config = dict(
    model='image diffusion model',
    dataset='photos of arthropod specimens (BIOSCAN-5M)',
    train_examples=195000,
    image_size=48,
    horizontal_flip=False,
    conditioning='none',
    arch='dit',
    objective='edm',
    cond_dim=192,
    norm='layernorm',
    activation='gelu',
    mlp_ratio=4,
    head_dim=64,
    fused_qkv=False,
    qk_norm=False,
    dropout=0.1,
    inner_norm=False,
    moe='top_k',
    num_experts=16,
    moe_every=2,
    expert_mlp_ratio=0.5,
    experts_per_token=2,
    shared_expert=False,
    patch_size=[8, 8],
    layers=12,
    width=192,
    positions='conv',
    optimizer='ademamix',
    lr=0.00085,
    beta1=0.9,
    beta2=0.999,
    eps=1e-08,
    beta3=0.9995,
    alpha=4,
    grad_clip=1.0,
    ema_decay=0.999,
    steps=13500,
    batch_size=384,
    epochs=26.6,
    lr_schedule='poly',
    final_lr_fraction=0,
    warmup_steps=2700,
    weight_decay=0.2,
)
Rows from block 3 of a small image diffusion model, named by matrix and row number. Rows with one number within an expert belong to one neuron, the router's apart. Each number is 128 + 32 x the weight over its row's rms, rounded and kept within 0 to 255. All counts start at 0.
Before each expert's rows are labels from the 100 images, of 14848 (inputs lightly noised), where the router gives the expert most weight on average: "strongest on" is what is common among them; "colour at peak" is the nearest of a few named colours to the mean colour under the peak. Only what is clearly more common there than usual is listed. The data: photos of arthropod specimens (BIOSCAN-5M).
# router: router (model.blocks.3.mlp.router.weight, 16x192), inputs 96-191
# up: expert up (model.blocks.3.mlp.up, 16x96x192), inputs 96-191
# down: expert down (model.blocks.3.mlp.down, 16x192x96, transposed), outputs 96-191

# expert 11
strongest on: class Arachnida
colour at peak: white
router.11 [142 162 153 110 176 114 109 142 151 129 178 146  98  86 147 169 198 126  73 112 203 156  97 122 159 127 147  45 108 156 105 167 169 164 117 148 108 204 143 152  99 155 144 160 128 104 167 144 106 129 146 162 110  58 144 101 120 130 183 142 171 189 154 154 160 118 133 114 113  87 137  94 141 143 111 182 147  92 136 116 182 148 132 159 123  31 127 136 150  63 153  98 110 150 144 151]
up.0 [110 145 119 154 106 110 136 167  81 122  89  91 117  98 150 104  95  94  10 151  97 123 130 149 106 181 136 166 156 153  95 108  90  76 168  93 143  90 118 153 129  72  99  99  98 161 115 127 107 130 105 167  85 126 108 148 162 144 101 113 100 132 148 115 138 162 157 120 119 154  94 156 129 110 181 167  83 150 157 130 147 141  98  77 194 129 171 208 151 145  90 145 153 102  93 164]
down.0 [156 136  89 161 121 138 153 159 133  82 114  88 160 119 152 127  88 144 255 102 142 152 129  96 165 125 113 112 100  99 109 176  95 176  92  81 155 131 114 127 146 161  92 162  95 102 138 113 139 148 185 145 121 134 147 119 140 119 142 127 139 102 174 108  69  67  97 112 102 170 115 175  80 144  66 106 118 137 141 115 138 166 139  91 169 147 117 147 192 172  56 137  90 122 132 108]
up.1 [199 122 148 148 135 134  15  86 108 167  30 158 193 113 166 146 198 148 132 139  93 111 147 176 134 152 105 142 136 134 154  92 168 123 146 142  92  85 112 158 153 177 130 104 135 126 153 101 160 142 165 125 121 126 117 131 132 161  94 133  95 109 133  95 147 122 114 124 124  95 109 150 179 112 146  92 136 135  46 121  99 129 109 147 143  94 136 108  85 185 175  58 131 129 118 190]
down.1 [188 141 101 164 138 127 188 112  81 142  74 125 130 115 148 138 123 115 224 139 136 123 111  87 197 104 143 177 143 149 180 103 158 134  72 164 127 127 129 153 144 130  87 127 158  86 175 111 156 145 175 122 177 129 134 170 138  67 114 127 126 121 126 135 173 148 126 143 165 119 117 109 144 124 133 112  91  96 120 114 157  87 139 148 133 168 111 117 148  97 201 126 102 158  35 139]
up.2 [ 97 149  96 123 170 120 108 146 192 103 167 107  80 127 128 123 141 159 130 122 167 135 102 123 136 109 133  34 119 132 140  91 106 140 159 119 148 141  80  99 117 135 104 134 140 137 155 145  99  95 127 122 128 111 145 117 138 139 216 120 103 200 135 236 120  96 168  79 136 107  46  92 131  86 111 157 189 105 141 113 114 150 150 142 128  54 134 131 173 109  80 113 146 129 101 128]
down.2 [145  99 154 125 150 131 205 121 122 146 133 120 103 116 148 111 145 161 171 154 129 106 137  99 110 134 142   0 152 145 124 128 142 121 106 131 129 153 126 130 124 141 124 133 129 151 155 127 155 129 134 117 130 106 133 137 130 125 120 125 142 159 103 155 110 125 133 115 141 125 101 133 104 109 136 129 128 162 104 143 158 106 129 124 127 187 125  96 144 122 156 114  92 154 119 116]
up.3 [100 108 116 124  90 115 179 176 112 136 162  83  81 155 132  85 149 115 178 154 110 110 145 103 113 163 108  87 172 103  93 106 100 115 135 111 122  95 147 125 145 119 112  89 124 152 113 131 132 120  75 127 114 132  96 125 120 134 116  94 101 130 129 179  97 149 134 155 126 138  99 188 128 133 136 149  86 127 193 122 169 124 119 103 172 175 143 122 134 137  18 166 126  56 162 152]
down.3 [134 133  83 141 126 117 177 105 116 123 157 125 107 167 113 128  81 105 255 131 109 161 154 122 223 129 108  65  91  98  75 171 104 110  95 123 144  97 127 155 124 141 144 138 135 135 131 111  85 135 162 139 139 114 107 126 120 126 122 119 190 110 104  94  91 141 105 208  89 129 102 151 104 121  78 109 138 125  98 124 163 167 129  94 152 126 129 146 157 135  99 129 112 122  53 108]
up.4 [162 166 150 158 103  82 143 131  99 130 117 118  94 123 138 162 122 102 153 118  83 126 109 126 124 150 122 255 160 124 151 115  91  86 135 120  89  81 123 101 138 109  95  99  92 128 158  90 122 146 129 146 118 115 129 114 149 143  95 108  54  55 171 109 138 119 150  41 156 118 127 132 143 111 175 160 111  82 142 127 144 114 115  99 151  42 126  99 118  98 108 100 117 136 135 139]
down.4 [ 89 155 134 140 125 101 106 103 107 144 255 136 171 150 117 142 132 120 255 187 123 147 139 142 171  93 123 146 100  98 106 140 157 146 168 145 115 120 131 147 123 113 126 120 122 109 123 137 101 111 157 107 126 145 137 105 123 135 115 134 147 118 132 108 103 152  86 165 140 137 178 115 124 134 106 102 139 142 147 155 127 148 144 144 137 139 132 146 132 130  85 139 139 112 161 134]
up.5 [126 109 179 163 118 123 110  76 115 147 144 103 189  86 118 105  38  83 185 139 142 160 139 147 157 180 106 152 120  74 154  80 221 113 127 152 106  69 135 160 123 157 114  95 155 161 139 116 115 141 174 137  87 149  84 139 136 157  80 134 110  83 115 101  91 121  89  73 140 105 119 142 129 142 144 144 108 156  67 122 151  81 122 193 159 146 143  62 132 143 159 125 143  93 146 134]
down.5 [152 135 152 113 123 102 142 123 191 132 159 140  69 159 117  85 125 137  63 109 162 107 120 148  30  96 117 194 140 139  95  92 145 145 143  82 164 167 127 156 133 117  72  83 143 143 114 159 156 164 134 140 133 119 144 138 104 160 209 121 117 193 131 135 126 139 147 107 158 177 183  84 135 124 151 171 115 105 133 170 125 106  63 134 120 107 100 120 131 121 145 140 123 130 112 131]

# expert 15
strongest on: class Arachnida
colour at peak: white
router.15 [124 152 132 113 172 112 138 176 146 133 211 154  42 123 134 134 188 144 135 120 198 147 111 102 152 131 158  72 128 144 110 154 169 156 109 150 109 179 128 142 122 132 123 149 139  90 130 136  69 108 137 144  93  73 116 101 111 121 150 109 157 170 166 149 159 122 143  68 129  92 136  97 154 144 119 174 121  99 163 131 170 140 129 144 117  22 102 115 167  77 125 106 107 168 168 157]
up.0 [129 126 185 156  93 117 127 154 114 128  61 114 124 149 126  78 114 160   8 134  81 136 127 172 120 159 127 130 143  82 123 104 133  86 130 142 169  80 194 166 144 126 110 118 105 160 113 116 153 176 144 112 122 164  88 157 160 131 132 108  91 124 144 114 113 127 109 255 135 142 117  97 144 160 145 119 151 178 163 123 127  76  63 118 131 144 166 148 104 145 139 144 167 119  20 128]
down.0 [143 169  81 121 108 149  93 109 120 100 112 102 169 149 162 133 108 183 255 126  97 156 113 116 187 142 119 168 100 111 163 146 133 139 141 102 141 100 199 130 132 163 108 155 161 115  92 122 130 182 156 146 138 122 123 155 126 118  32  85 168  74 150  80 122 125  63 172  96  80 202 139 160  94 133 100 154 125 105  92 172 171 110 108 194 132 140 151 194 126  90 104  95 186  74 107]
up.1 [110 114 169 155 125 141 141 125 120 131  77 134 163 164 147  65  67 151 160 104  81 101 132 132 143 106 119 210 103 121 203 169 157 166 120 122 125  86 161 158 117 106 136 118 114 147  90  98 166 122 175 126 124 149  92 122 115 146  53 143 114  63 105  75  67 130 115 150 132 135 184 158 111 157 128 107 134 152  92 135  96 110 125 146 129 187 123 122  94 170 184 133 147 127 155 124]
down.1 [155 131 118 141  85 153  73 161  79  93 165 118  99 137 129 133 102 107 199  94 110 119 116 116  57 140 126 229 120 125 117 123 141 136 102 127 137 115 106 153 135 166 157 153 121 151 157 129 135 139 136 125 122 158 133 101 158 111 149 130 115 135 126 146 157  93 154 207 118 154 177 126 104 161  98 132 147 102 166 124  79 145 113 175  94  15  74 136  99 119 132 109 168 139 126 161]
up.2 [159  99 150 132 110 135 145 134 106 131 127 155 114 113 118 142 128  99  97 133  71 156 118 137 110 184 107 222 138  90 140 186 143  96  94 153 115 116 214 140 164  93 123 119 127 149 115 110 169 148 139 155 103 126 116 141 126 140  54 110 133  65 139  64 114 163 138 172  98 142 166 134 131 170 215 164  55 138 132 125 119 110  75  90  93 161 120 132  71 151 101 155 134 108 118 124]
down.2 [176 120 120 171 138 110 184 136 157 142 109 148  98 155 127 133 140 126 216 128 150 130 109 129 137 201 108  19 135 176 145  77 150  61  98 112  79 138 113 132 127  94 113 139 137 151 149 148 156 132 103 160 163  55 121 137 134  69  38 150  92 127 142 142 159 134 143 152 152  95 139 118 129 144 107 168 139 163 124 139 123 101 122  95 123 237 148 114 118  86 154  69 135 126 100 125]
up.3 [ 73  94 136 149 112 161 181  93 130 102  66 118 105 199 106  91 169 103 105 124  71 121 144  87 118 140 169 191 112  72 134 145 153 131 100  95 118 138 211 183 141 128 115 124 125 139 107 139 195 145 138 121 147 116 152 152 133 146  50 122 148  60 141  86 163 167 153 137 110 140 139 153 159 113 130 117  66 143 109 151 146 133  94 117 113 208 127  95  54 129 136 168 128 125 219 130]
down.3 [143 155 114  91 155 128 212 131 152 130 168 105 107 110 132 109 138 176 184 167 178 130 153 142 214 184 133   0 162 146 115 140 150 144 127 114 117 165 110 128 109 146 110 103 133 150 112 156 123 100  90 138 138  88 117 110 121  99 122 120 134 116 121 130 170 120 120 101 133 114  62 109 133  74 154 122 125 186  95 130 136 111 113 108 148 211 142 107 140 121 179 114 139 183  49 156]
up.4 [174 152 124 163 146 133 107 134 146 130  78 137 166 100 156 158 139  87 204 119 150 162  84 179 116 157  78 122 130 127 168 110 144 139 101 145 180 171 162  91 162 122  99 168 114 104 152 109 155 148 127 178  77 110  78 133 136 152 103 127 122 133 161 117 102 164 129  39 128 114 148 149 138  72 175 165 112  98  98 138 126 146  50 150 102  42 131  80 111 150 123  82 130 117 183 141]
down.4 [131 127 134 108 115 133 204 120 166 116  78 111  71 112 149 117 162 174 151 109 139  80 101 118 187 124 148 199 152 166 147 135 157  87 109  96  88 173 117  82 105 148  86 112 146  88 138 123 119 143 138 145 168 132 107 131 101 132 159 125 134 153 141 133 184 154 134  87 142 129 104 102 123 112 200 113  95 137  72 101 130 126  97 112 145 199 171 125 106 121 255  81 135 187 115 124]
up.5 [171 111 180 130  82 130 126  72 103 127 118 113  85 131 137 175 148 106  89 134 201 118 157 143 137 104  90 147 145 104 112  92 160 141 128  98 134  72 164 158 131 134 136 122 115 183 108 113 103 163 113 182 134 135 168 138 153 141 144 119  84 114 193 132  80  99  90 126 149 130  86 168 193 117 131 117 129 193 126 143 158  96 109 163 160 167 117 130 113 103  71 123 123 188 183 117]
down.5 [105 158 120 129 162 115 166 127 114 102  27 104  49 138 122 129  92 107 183 123 125 132 141 133 121 107 148   0 133 117 172  90 153 151  93 150 118  96 120 130  51 123 107 148 141 144 158 122 155  91 129  68 132 147 150 132 111 144 136 101 102 138  71 156 133 134 164 149 124 146 110 112 107 153 141 139 106  86  98 136 136 124 129 126 135  72 137 148 137 159 190 142 127  89 131 134]

# expert 0
strongest on: order Lepidoptera
colour at peak: brown
router.0 [169 129 149 190  64 115 147 119  92 106  67 131 166 130 141 121 106  78 164 151 132 131 144 194  80 116  76  63 117 127 107 105 113 115 152  54 160  87 121 169 156 149 110  85 141 142 138 153 123 136 111 127 152 188 131 133 169 141 147 154  94  93 142 128 100 137 108 163 119 164 122 164 128 107 153 104 120 190 152 130 123  85 154 101 185 200 187 139  93 187  69 152 174  74 108 127]
up.0 [124 134 141 166 104 108  53 135 113 136  76 143 134  80 131  77 118  68  96 197 150 108 128  91 101 158 100 151 152  83 131 165 178 162 146 104 164 118 109 146 190 143  92  93  83 152 105  53  99 156 134 173  94 145  74 137 122 177  59 108  87  88  93 124 131 159 105 120 186 143 129 136 153 162 152 130  75 125 104 164 119  98  99 174 140 125 151 129 135 143 106 102 129  95 138 151]
down.0 [129 176  93 178  83 122 186 155 133 118  82 182 137 165 119 145 124  50 145  50 147 164  94 181 158 109 121 166 143 128 123 151  77 158 162 100 129  38 132  88 149 141  93 122  96 113 144 129 179  85  98 115 108 152 100 106  86 103 206  91 147 126 123 174 146 152 130 135 106 103 141 135 118 110 145 115  82  99 150 133  83 150 117  72 109 146  91 119 103  85 147  75 143 100 153 142]
up.1 [170 178 167 211 142 111 137 131 117 134 119  80 113  79 148 144 145 112 104 170 110  96 110  96 108  80  99 113 136 146 172 144 133 163 131 118 161 105 127 126  93 125 114 111 136 113 154 169  96 124 113 169 115 158 141 107 168 174 166 105 156 156 119 161 100 146 159 147 141 103 130 110 105 104 173 154 155 135 184 116 156 144 110 145 169 114 166  97 168 195 113  81  85  79 134 156]
down.1 [ 69 112 128  90  81 132  80 162  89 139 122 122 174 163 133 128  82  88 175 115 150 127 175 127 173  72 115  84  54 111 159 128 106 122 178 131 112 122 136 102 160 121 146 127  85  87  87 115 129 117 131 138  74 126 162 155 100 173 104 141 105  84 173 152 139 132 107  66 125 154 133 110 158 147 156 182 163 138 162 122  92 156 125 136 119 157 172 132 124  68  98 172 124 101 170 125]
up.2 [151 160  95 163 129 135 140 145 153 130 117 107 158 100 140 135 102  96 142 163  85 104 106 141  63 165 166 121  69 139 165 138 160 115 149 101 140 157 123  91 189 167 112 124 125 143 207  56 127  95 134 130 179 130 166 117 148 123 165 133  97 131 101 170 127  90 138 103 135 145 130 146 217 109 164 127 101 104  83 132 123 154  93 117 138 158 181 105 151 116 141 103 158  98  98 114]
down.2 [132 118 156 112 114 126 180 128 117 143  53 122 123  71  82 128 124 154 108 116  99 114 163 148 132  96 134 158 126 127 103 190 138 111 138  94 109 143 118 152 224  96 107 116 119 124 141 109 105 122 111 127 130 131 140 112  74 165  77 124 120 110 129 155 113 162 101 127 127 162 158  78 172 120 131 127 143 147 163 137 100 136 160 162 128 108 142 145 108  90  95 157  95  42  78 128]
up.3 [118 141 144 120 172 110 100  83 106  85 133 131 110  26 166 141 105 106 123 231 143  95 156 153  80 135 121 116 132 114 164 139 142 139 147 109 151 108 147 145 161 121  90 111 126  91 136 169  85 137  62 144 110 164  62 115 153 102 123 126 117 122 160  85  87 174 156 135 139 151 141 152 132 111 157 144  72 127 141  88  78 145 103 142 165 137 142  95 113 134  94 193 144 137 108 102]
down.3 [108  96 115 129 149 179 179 145 165 155  72 153 164 166  70 110  64  95 138  77 143 112 135 169 123 136  96 118 164 170  84 108 120 120 131  76 195 116 136 144 120 137  74 120 127 111 163 105 159 121  95 106 122 126 131 107 178 123 157 117 147 145 135 159  68 108  95 144  68 147 208 152 103 119 101 120 128 133 120 138 150  94 132  81 164 147  99 139 143 125  85 121 147 106 125 136]
up.4 [184 114 111 179 119 167 105 113 112 255 121 121 169 111 121 133 121  72 109 210 107 111 137 133 135 150 136 123 146 101 148 159 116 117 170 135 147  99 137 134 142 197  86 121 105 114 124  62 160 145 135 144 172 167 163 110 164 118 103  96 145  94 131 204 113 159 110 136 115 138  66 174 147 122 187 111 133 134  95 181 143  83 124  94 176 132 136  86 145 135  92  63 133  66 134 107]
down.4 [171 169  99 118 122 148 200 122 129 116 197 167 118 185 149 119 178  91 194 102 154 152  92 134 123 110 136 129 128 157 138 133 103 141  86 115 123 133  79 155 102 179 109 175 121  57 136 139 128 159 123  94 166 108 134 127 108  90 148 113 139 117 114 152 156 147 158 128 102 111 123 172 124 101  77 100 138 103 136 121 114 196 131 105 130 129 120 140 114 137  99 136 143  88 195 153]
up.5 [163 107 156 156  91 169  68 114  77 147 113 137 159 146 139 138 135 141 103 159  42  76 175 130  76 150 164 118 145 125 200 102 130 147 178 119 150 124 130 139 139 165  73  66  88 136 149  97 176 122  93 125 167 164  95 178 206 199  75  88 103  84  85 149 108 159 164 136 121 150  71 165 162 111 121  81 135 136  89 137 114 111  91 150 150 106 121 118 124 123 102 122 151 158  65 160]
down.5 [150 140 153 135  77 138 157 173 150 113 187 166 129  96 156  84 125 201 149 163 118 117 168 140  68 160 144 132 115 126 166 131 120 144 133  62 138 164 137 141 125 155 130 122 105 129 175  86 117 134 142 174 120 122 156 156 131 126 137 148 118 141  72 132 132 123 170 150 152 124  87 104 126 138 152 132 169 109 112 130  53 117 134 114 117 219  79  94 130  78 116 101 147 126   0 137]

# expert 12
strongest on: class Arachnida
colour at peak: white
router.12 [130 123 152 110 153 106 105 145 132 145 229 137  89  48 130 161 149 116  69 128 189 110 114  85 140 119 128 129 133 127 104 145 189 172 114 168  97 169  80 133  91 174 131 169 137  90 123 141  95 120 154 150 105  96 142  97  90 130 191 117 163 188 113 114 139 107 127 112 152  93 140  74 149 147 104 142 130  86 147 145 164 138 151 172 112  48 129 120 179  60 175 113  82 171 130 139]
up.0 [157  89 154 133  81  92 104 190 127 131  66 153 140 167 125  97  92 158  15 103  84 135 109 124 114 135 127 192 167  68 105  90 114 154 142 153 138  84 111  91 164 114 116 125 111 135 145 133 193 165 131 142 103 189 132 155 125 148 116 136  86 103 105 105 127 131 146 194 150 129 143 105  84 120 165  97 104 108 153 116 127 115 160  95 146 150 161 149 141 148 142 134 149 100  36 172]
down.0 [177 141 105 138  80 126 184 149 117  93  24 145  43  75 166  97 119 158 255 146  83 142 133 115 119 134 127  52  65 104 115 157 127 129 134 160 111 109 115 129 119 128 131 137 155 151 119 137 136 155 192 142 145 138 134 112 111 108 134 128 166  93 120 110  95 138 107 250 102 111 115 159 127  95 120  94 183 114 118 114 117 173 128 127 127 107 128 147 141 131 110 114 116  90 106 150]
up.1 [144 134  78 134 128  85 101 198 123  99 132 158 111 133 120  90 180  99  27 124 140 121 110 129 108 192 123 217 131 175 116  64  87  84 125 136 146 182 107  84 160  71 117 136 135 129 153 123 129 158  80 146 131  69 129 153 134 134 109 130 124 208 117 148 192 128 161 138 109 167 116 106  94 114 153 134  94  75 177 110 143 153  94  91 149 113 157 149 139 107 156 106 115 101 133 149]
down.1 [145 129  99 133 111 109 125 157 120 150 107 137 164 147  90 153 117  89 188 100 141 153 116 137 212  88 130 255  92 158 120 115 138 146 152 157 100 134 119 162 160 119  88 107 104 150 148 136 119 149 164 114 127 114 138 111 116 126  95 122 148 117 120  93 121 116 116 178 115 119 177 151 108 136  88 114 162 164 140 139 100 135 148 133 122 169 134 178 133 114  84 121 140 137 189 155]
up.2 [142 163  99 128 147 109  97 148 152 158 133  88 149 122 107 152 176 121  57 139 158 139 154 148 148  90 137  59 151 175 141 108  96  82 123 131 117 172  65 112 121  77 135 160 129 150 139 133  78 125 115 125 128 113 145 140 101 129 190 135 192 171 163 193 180 103 149 132 143 108  98 150 115  97 117 190 181 122 124  99 131 140 158 130 189  65  87 140 184  88 183  73 112 162 136 153]
down.2 [ 93 172 161 134 164 125 113 126 185 132  88 100 139 166 160 144 132 131 199 124 148 174 145 102  81 120 153   0 133 117 130 121 133 137 134 157 173 128 146  95 150 115 136 144 128  73 130 155 168 134  82 133 119 112 142 144 143 129 155 102 149 158  90 178 125 130 149 120 140 169 109 117 113 144  95 169 137 109 128 129 118 109 122 126 172 115 105  94 119 164  54 149  90 133 124  97]
up.3 [133 137 169 153 107 143 141 151  60 139  68 128 182 101 168  97  90  54 187 173  81 134 149 155 161 149 125 161 126 103 153 166 156  77  71 102 115  71 212 146 146 102 158  90  98 134 114 106  97 123 128 132 160 143  85 134 151 133  85 154 103  30 147  76 113 149  78 143 131 122 198 192 164 148 148 118  62 190 136 149 132  98  93 136 127 186 103 105  68 153  89 151 124 135 138 104]
down.3 [119 137 147 111 124 120  66  95 101 157 104 148  83 161 103 146 113 101 112 149 116 159 146 130   8 138 120 255 122 122 101 133 151 124 135 116 130 128 133 128 111 122 165 115 126 145 121 136 122 124 108 114 127 126 159 118 123 136 109 129 138 136 114 101 109 135 121 161 138 139 139 159  98 138 129 116 137 149 133 129 163 131 128 146 140  35  66 113 141 138 147 142 134 129 184 101]
up.4 [139 169 187 185 107 121  79 147  98 142 164 155 137 108 144 158  85 110 180 155 113 133 132 182 127 176  78  85 137  98 124  96 167  95 149 115 161  58 111 119 127 147 121 114 123 140 119 100 130 137 146 189 127 160 141 145 131 159 133 145  75  85 134 152  88 154  84 123 151 133 100 177 210  96 144 157 122 168 121 137  95  90  99 202 158 131 150  98 124 151 107 110 171 148  97 150]
down.4 [141 151 173 109 167 155 105  98 140 120  94  87 120 100 162  99 133 182 227 191 135  83 131 101 149 105 138  38 151 140 122 130 111 150 133 138 174 191 159 116 150 158  92 126 149 103 134  90 136 127 122 104 149 121 132 105 129 167 137  85 121 160 107 118 157 100 125 116 139 141 105 113 113 146 103 151 118  71  92 132 205  88 130 134 167 132 152  86 119 146  94 143 135 151 118 107]
up.5 [124 171 125 118 114 147 128 132 149 123 138 119 143 187 123  95 102 177 156 134  61 132 145 128 100 120 139  73 114 117 170  92 117  88 175 104 120 113 131  98 124 156 128  68 118 105 194 112 172 129 105 100 161 170 173 136 189 131 125 119 111 163  77 179 152 137 175  73 131 121  55 109  86 136 116 131 161  93  72  86  92 108 151 150 120  92 142 118  97 170 150 111 179 181 150 151]
down.5 [146 180 138 130 152  88  67 121 116  87 147 177 158 145 133 131 171  87 156 122 203 139 124 131 143 124 131  94  83 134 112 153 143 111 137 149 142  74 114 123 156  95 147 105 113  93  91 138 148  99 145 116 112 108 198 132  82 126 105 189 122 123 159 123 110 140  76  96 140 167 175 118 127 140 132 138 162 102 167 144 114 140 142 149 114 212  97 132 116 106  95 125 136  89  99  94]

# expert 9
strongest on: class Arachnida
colour at peak: white
router.9 [130 132 154 110 168 108 102 140 132 137 195 144  97  71 128 167 164 123   4 123 194 132 124  98 160 106 145  37 123 143  66 146 185 168 102 155 122 161 107 136 112 152 144 159 144 101 126 140  96 125 141 161 119  99 159 109 111 116 198 139 159 191 123 138 140 114 122 125 156  82 136  96 152 139 119 159 139 103 143 134 154 132 151 190 117  46 109 134 170  68 142 129 107 152 145 136]
up.0 [109 128 155 153  84 137 105 175 126 215  76  98 130  74 122 109  84 103 162 154  69  96  98 179  98 150 105 174 145 102 148 154 191 153 141 124 149  71 159 128 136 127  94  84 111 133 116  92 129 115 151 180  79 197  87 136 118 146 133 120 108 116 109 153 107 161 131  60 171 157 137 107 146 129 141 151 123 167 186 129 148  51  92 144 165  76 146  96 165 128 184 141 118 120 156 125]
down.0 [121  58 122 116 164  72 105 151 156 120 141 122 148  73 121 106 152 163 178 125 136 113 153 165 195  10 148 138 148 158 123 147 156 112 120 185 146  98 153 167 103 123 116  94 135 199 163 119  99 107 136 194 111 126 161 124 152 169 181 168 117 131 167 140 135  98 123 129 122  78 148 140 170 129 114 136 100 157 155 158 135 150 122 146  70 144 194 148  97 138  92  82 127 201 136 110]
up.1 [127 150 101 109 123 156  97 147 138 128  75 127 177 181 172 120 171 155  53 115 163 100 145 139 144 180 161 168 132 159 162 142  64 138 142 126 114 154 142  94 110 138 144 154 150 124 132 142 110 156 125  66  52 125 110 148 141 109  78  87 159 116 172 117 188 158 117 123  71 183 106 146  70 106  81 133 198 122 122 119 107 182  86  53 129  92 108 107 117 140 186 126 119 128 197 132]
down.1 [100  99 125 143 122  98  64 177 131 111  96 133 161 135 121 160 139 119 177 115 131 111 106 141 112 162 132   0 149 105 119  85  88 110 133 139 112 153 144 120 204 133 155 128  97 151 144 139 134 112  94 147 117 119  81 127 143  85 139 106  86 139 115 185 105 128 151 160 132 103 139 118 123 168  89 149 149 105 163 136 123 139 118 106 111  81 121 102 130 134  95 130  93 134 130 122]
up.2 [104 182 154 134 129 106  78 129 118 156  94 123 149 139 120  88 122 124   4 148 127 144 105  81 120  90 167  88 119 103 136 134 188 142 150  80 127 113  99 150 145 146 133 138 129 101  94 160 163 115 148 133 147 138 113 148 134 178 156 117 166 131 164 122 141 175 119 139 146 148 126 216 109  95 134 156  87 174 159 158 182  79 149 119 114 189 115 157 108 164 113 120 159  91 255  88]
down.2 [151 139 114  74  57 113 203 110 131 135 117 172  92 145 160 139  98 128  14 150 143  95 132 127  20 173 125 128  96 142 176 118 165 179 118  86 169 104 119  70  87 132 169 100 170 100 113 115 136 148 125 112  78 143 155 145 106  80 164 135 108 139  82 101 126  91 154  89 149 137 144 128 134  86 157  96 107 128 100 149 105 139 111 100 134 157  82 119 145 142 162 164 130  93  91 108]
up.3 [190 122 131 113  74 118 123 122 132 146 112 126 180 102 158  99 102  79 133 186 150  89 104 149 125 195 108 138 107 131 156 161 142 187 139  51 109  61 131 146 111 102  92 118 105 100 140  90  99 111 109  49  81  88  50 115 102 138  97 132 117  77 145 156 169 125 119 180  84 103 158 127 150 182 123 193  84 137 133 155 137 156 139 122 127 140 172 123  87 137 143  92 131 119 152 168]
down.3 [ 44 119 109 154 186 167 157 108 153 129  88 129  75 170 129  99 140 138 123 121  96 181  85 118 173 124 127 178 108 119 114 149 172  92 112  99 139  98 109 180 106 156 106  61 120 131 136  85  38 112 158 133 134 157 141 137 123 129 104 130 127  95 127 117 141 118 114 162 128 195 225 113 105 127 161  96 135 148 112 131 138 156 137 147 126 107 182 159  69 117 179 107 124 102 105 110]
up.4 [ 89 118 127 144 128 112 140 125 135 157  77 155 147 174  91  63  98 185 178 128 128 124 160 127 128 167 156 170 117  94 148 148 163  86 141 133  98  79 101 148 159 124 140 116 131 144 190 118 157 103 135  92 144 117 147 139  93 160  93 157 135 120 107 110 182 143 149 121 114 130  92 168  84 168 100 107 143 172  51 101  72 123 111 125 122 198 146 125 111 131 158  88 164 134 144 154]
down.4 [162  64 109 147 104 162 147 157 176 158  62 177  99 147 134 125 114 124  74 167  89  94 126 148 133 137 144 209 154 165 141  77 137 122 129 127 133 114 133 109 122 123 120 139 145 144 114 157 116 148 105 148  93 115 131 134 134  90 109 115 134  79 139 142 109  78 101 112 137 131 160 154 116 102 145 183 160 155 145 152  90 104 137 101 116 157 115 183 133 146 147 143 134 117 175 133]
up.5 [ 96  92 165 126 118 128  67 124  88 164 121 174 154 123 119 139  20 116 110 161 108  31 134 170 161 168  91 133 179  63  82 107 184 143 114  83 113  71 128 123 168 156 130 121 134 146  95 105 166 104 157 110 190 169 145 114 127 112  94 133 118  86  95 112 118 138  97 190 166 160 138 160 157 147 166 114  76 177 147 163  98 101 106  96 122 169 110  69 114 147 117 168 156 118  88 145]
down.5 [183  83 122 156 116 151  98 130 147 153 125 134 142 147 137 147 142 123 196  95 142 110 103 121  71 152 124  50 131 130 158 106 125 117  96 115 154 124 115 119  92 122  95 105 135 139 159 136 129 181 121 176 100 150 110 142 159  95 176 127 150 100 153 159 103 144 136 101 114  96 129 141 136 115 139 121 100 152  81 138 129 129  91 108 118 131  71  97 116 137 139  65 145 156  83 152]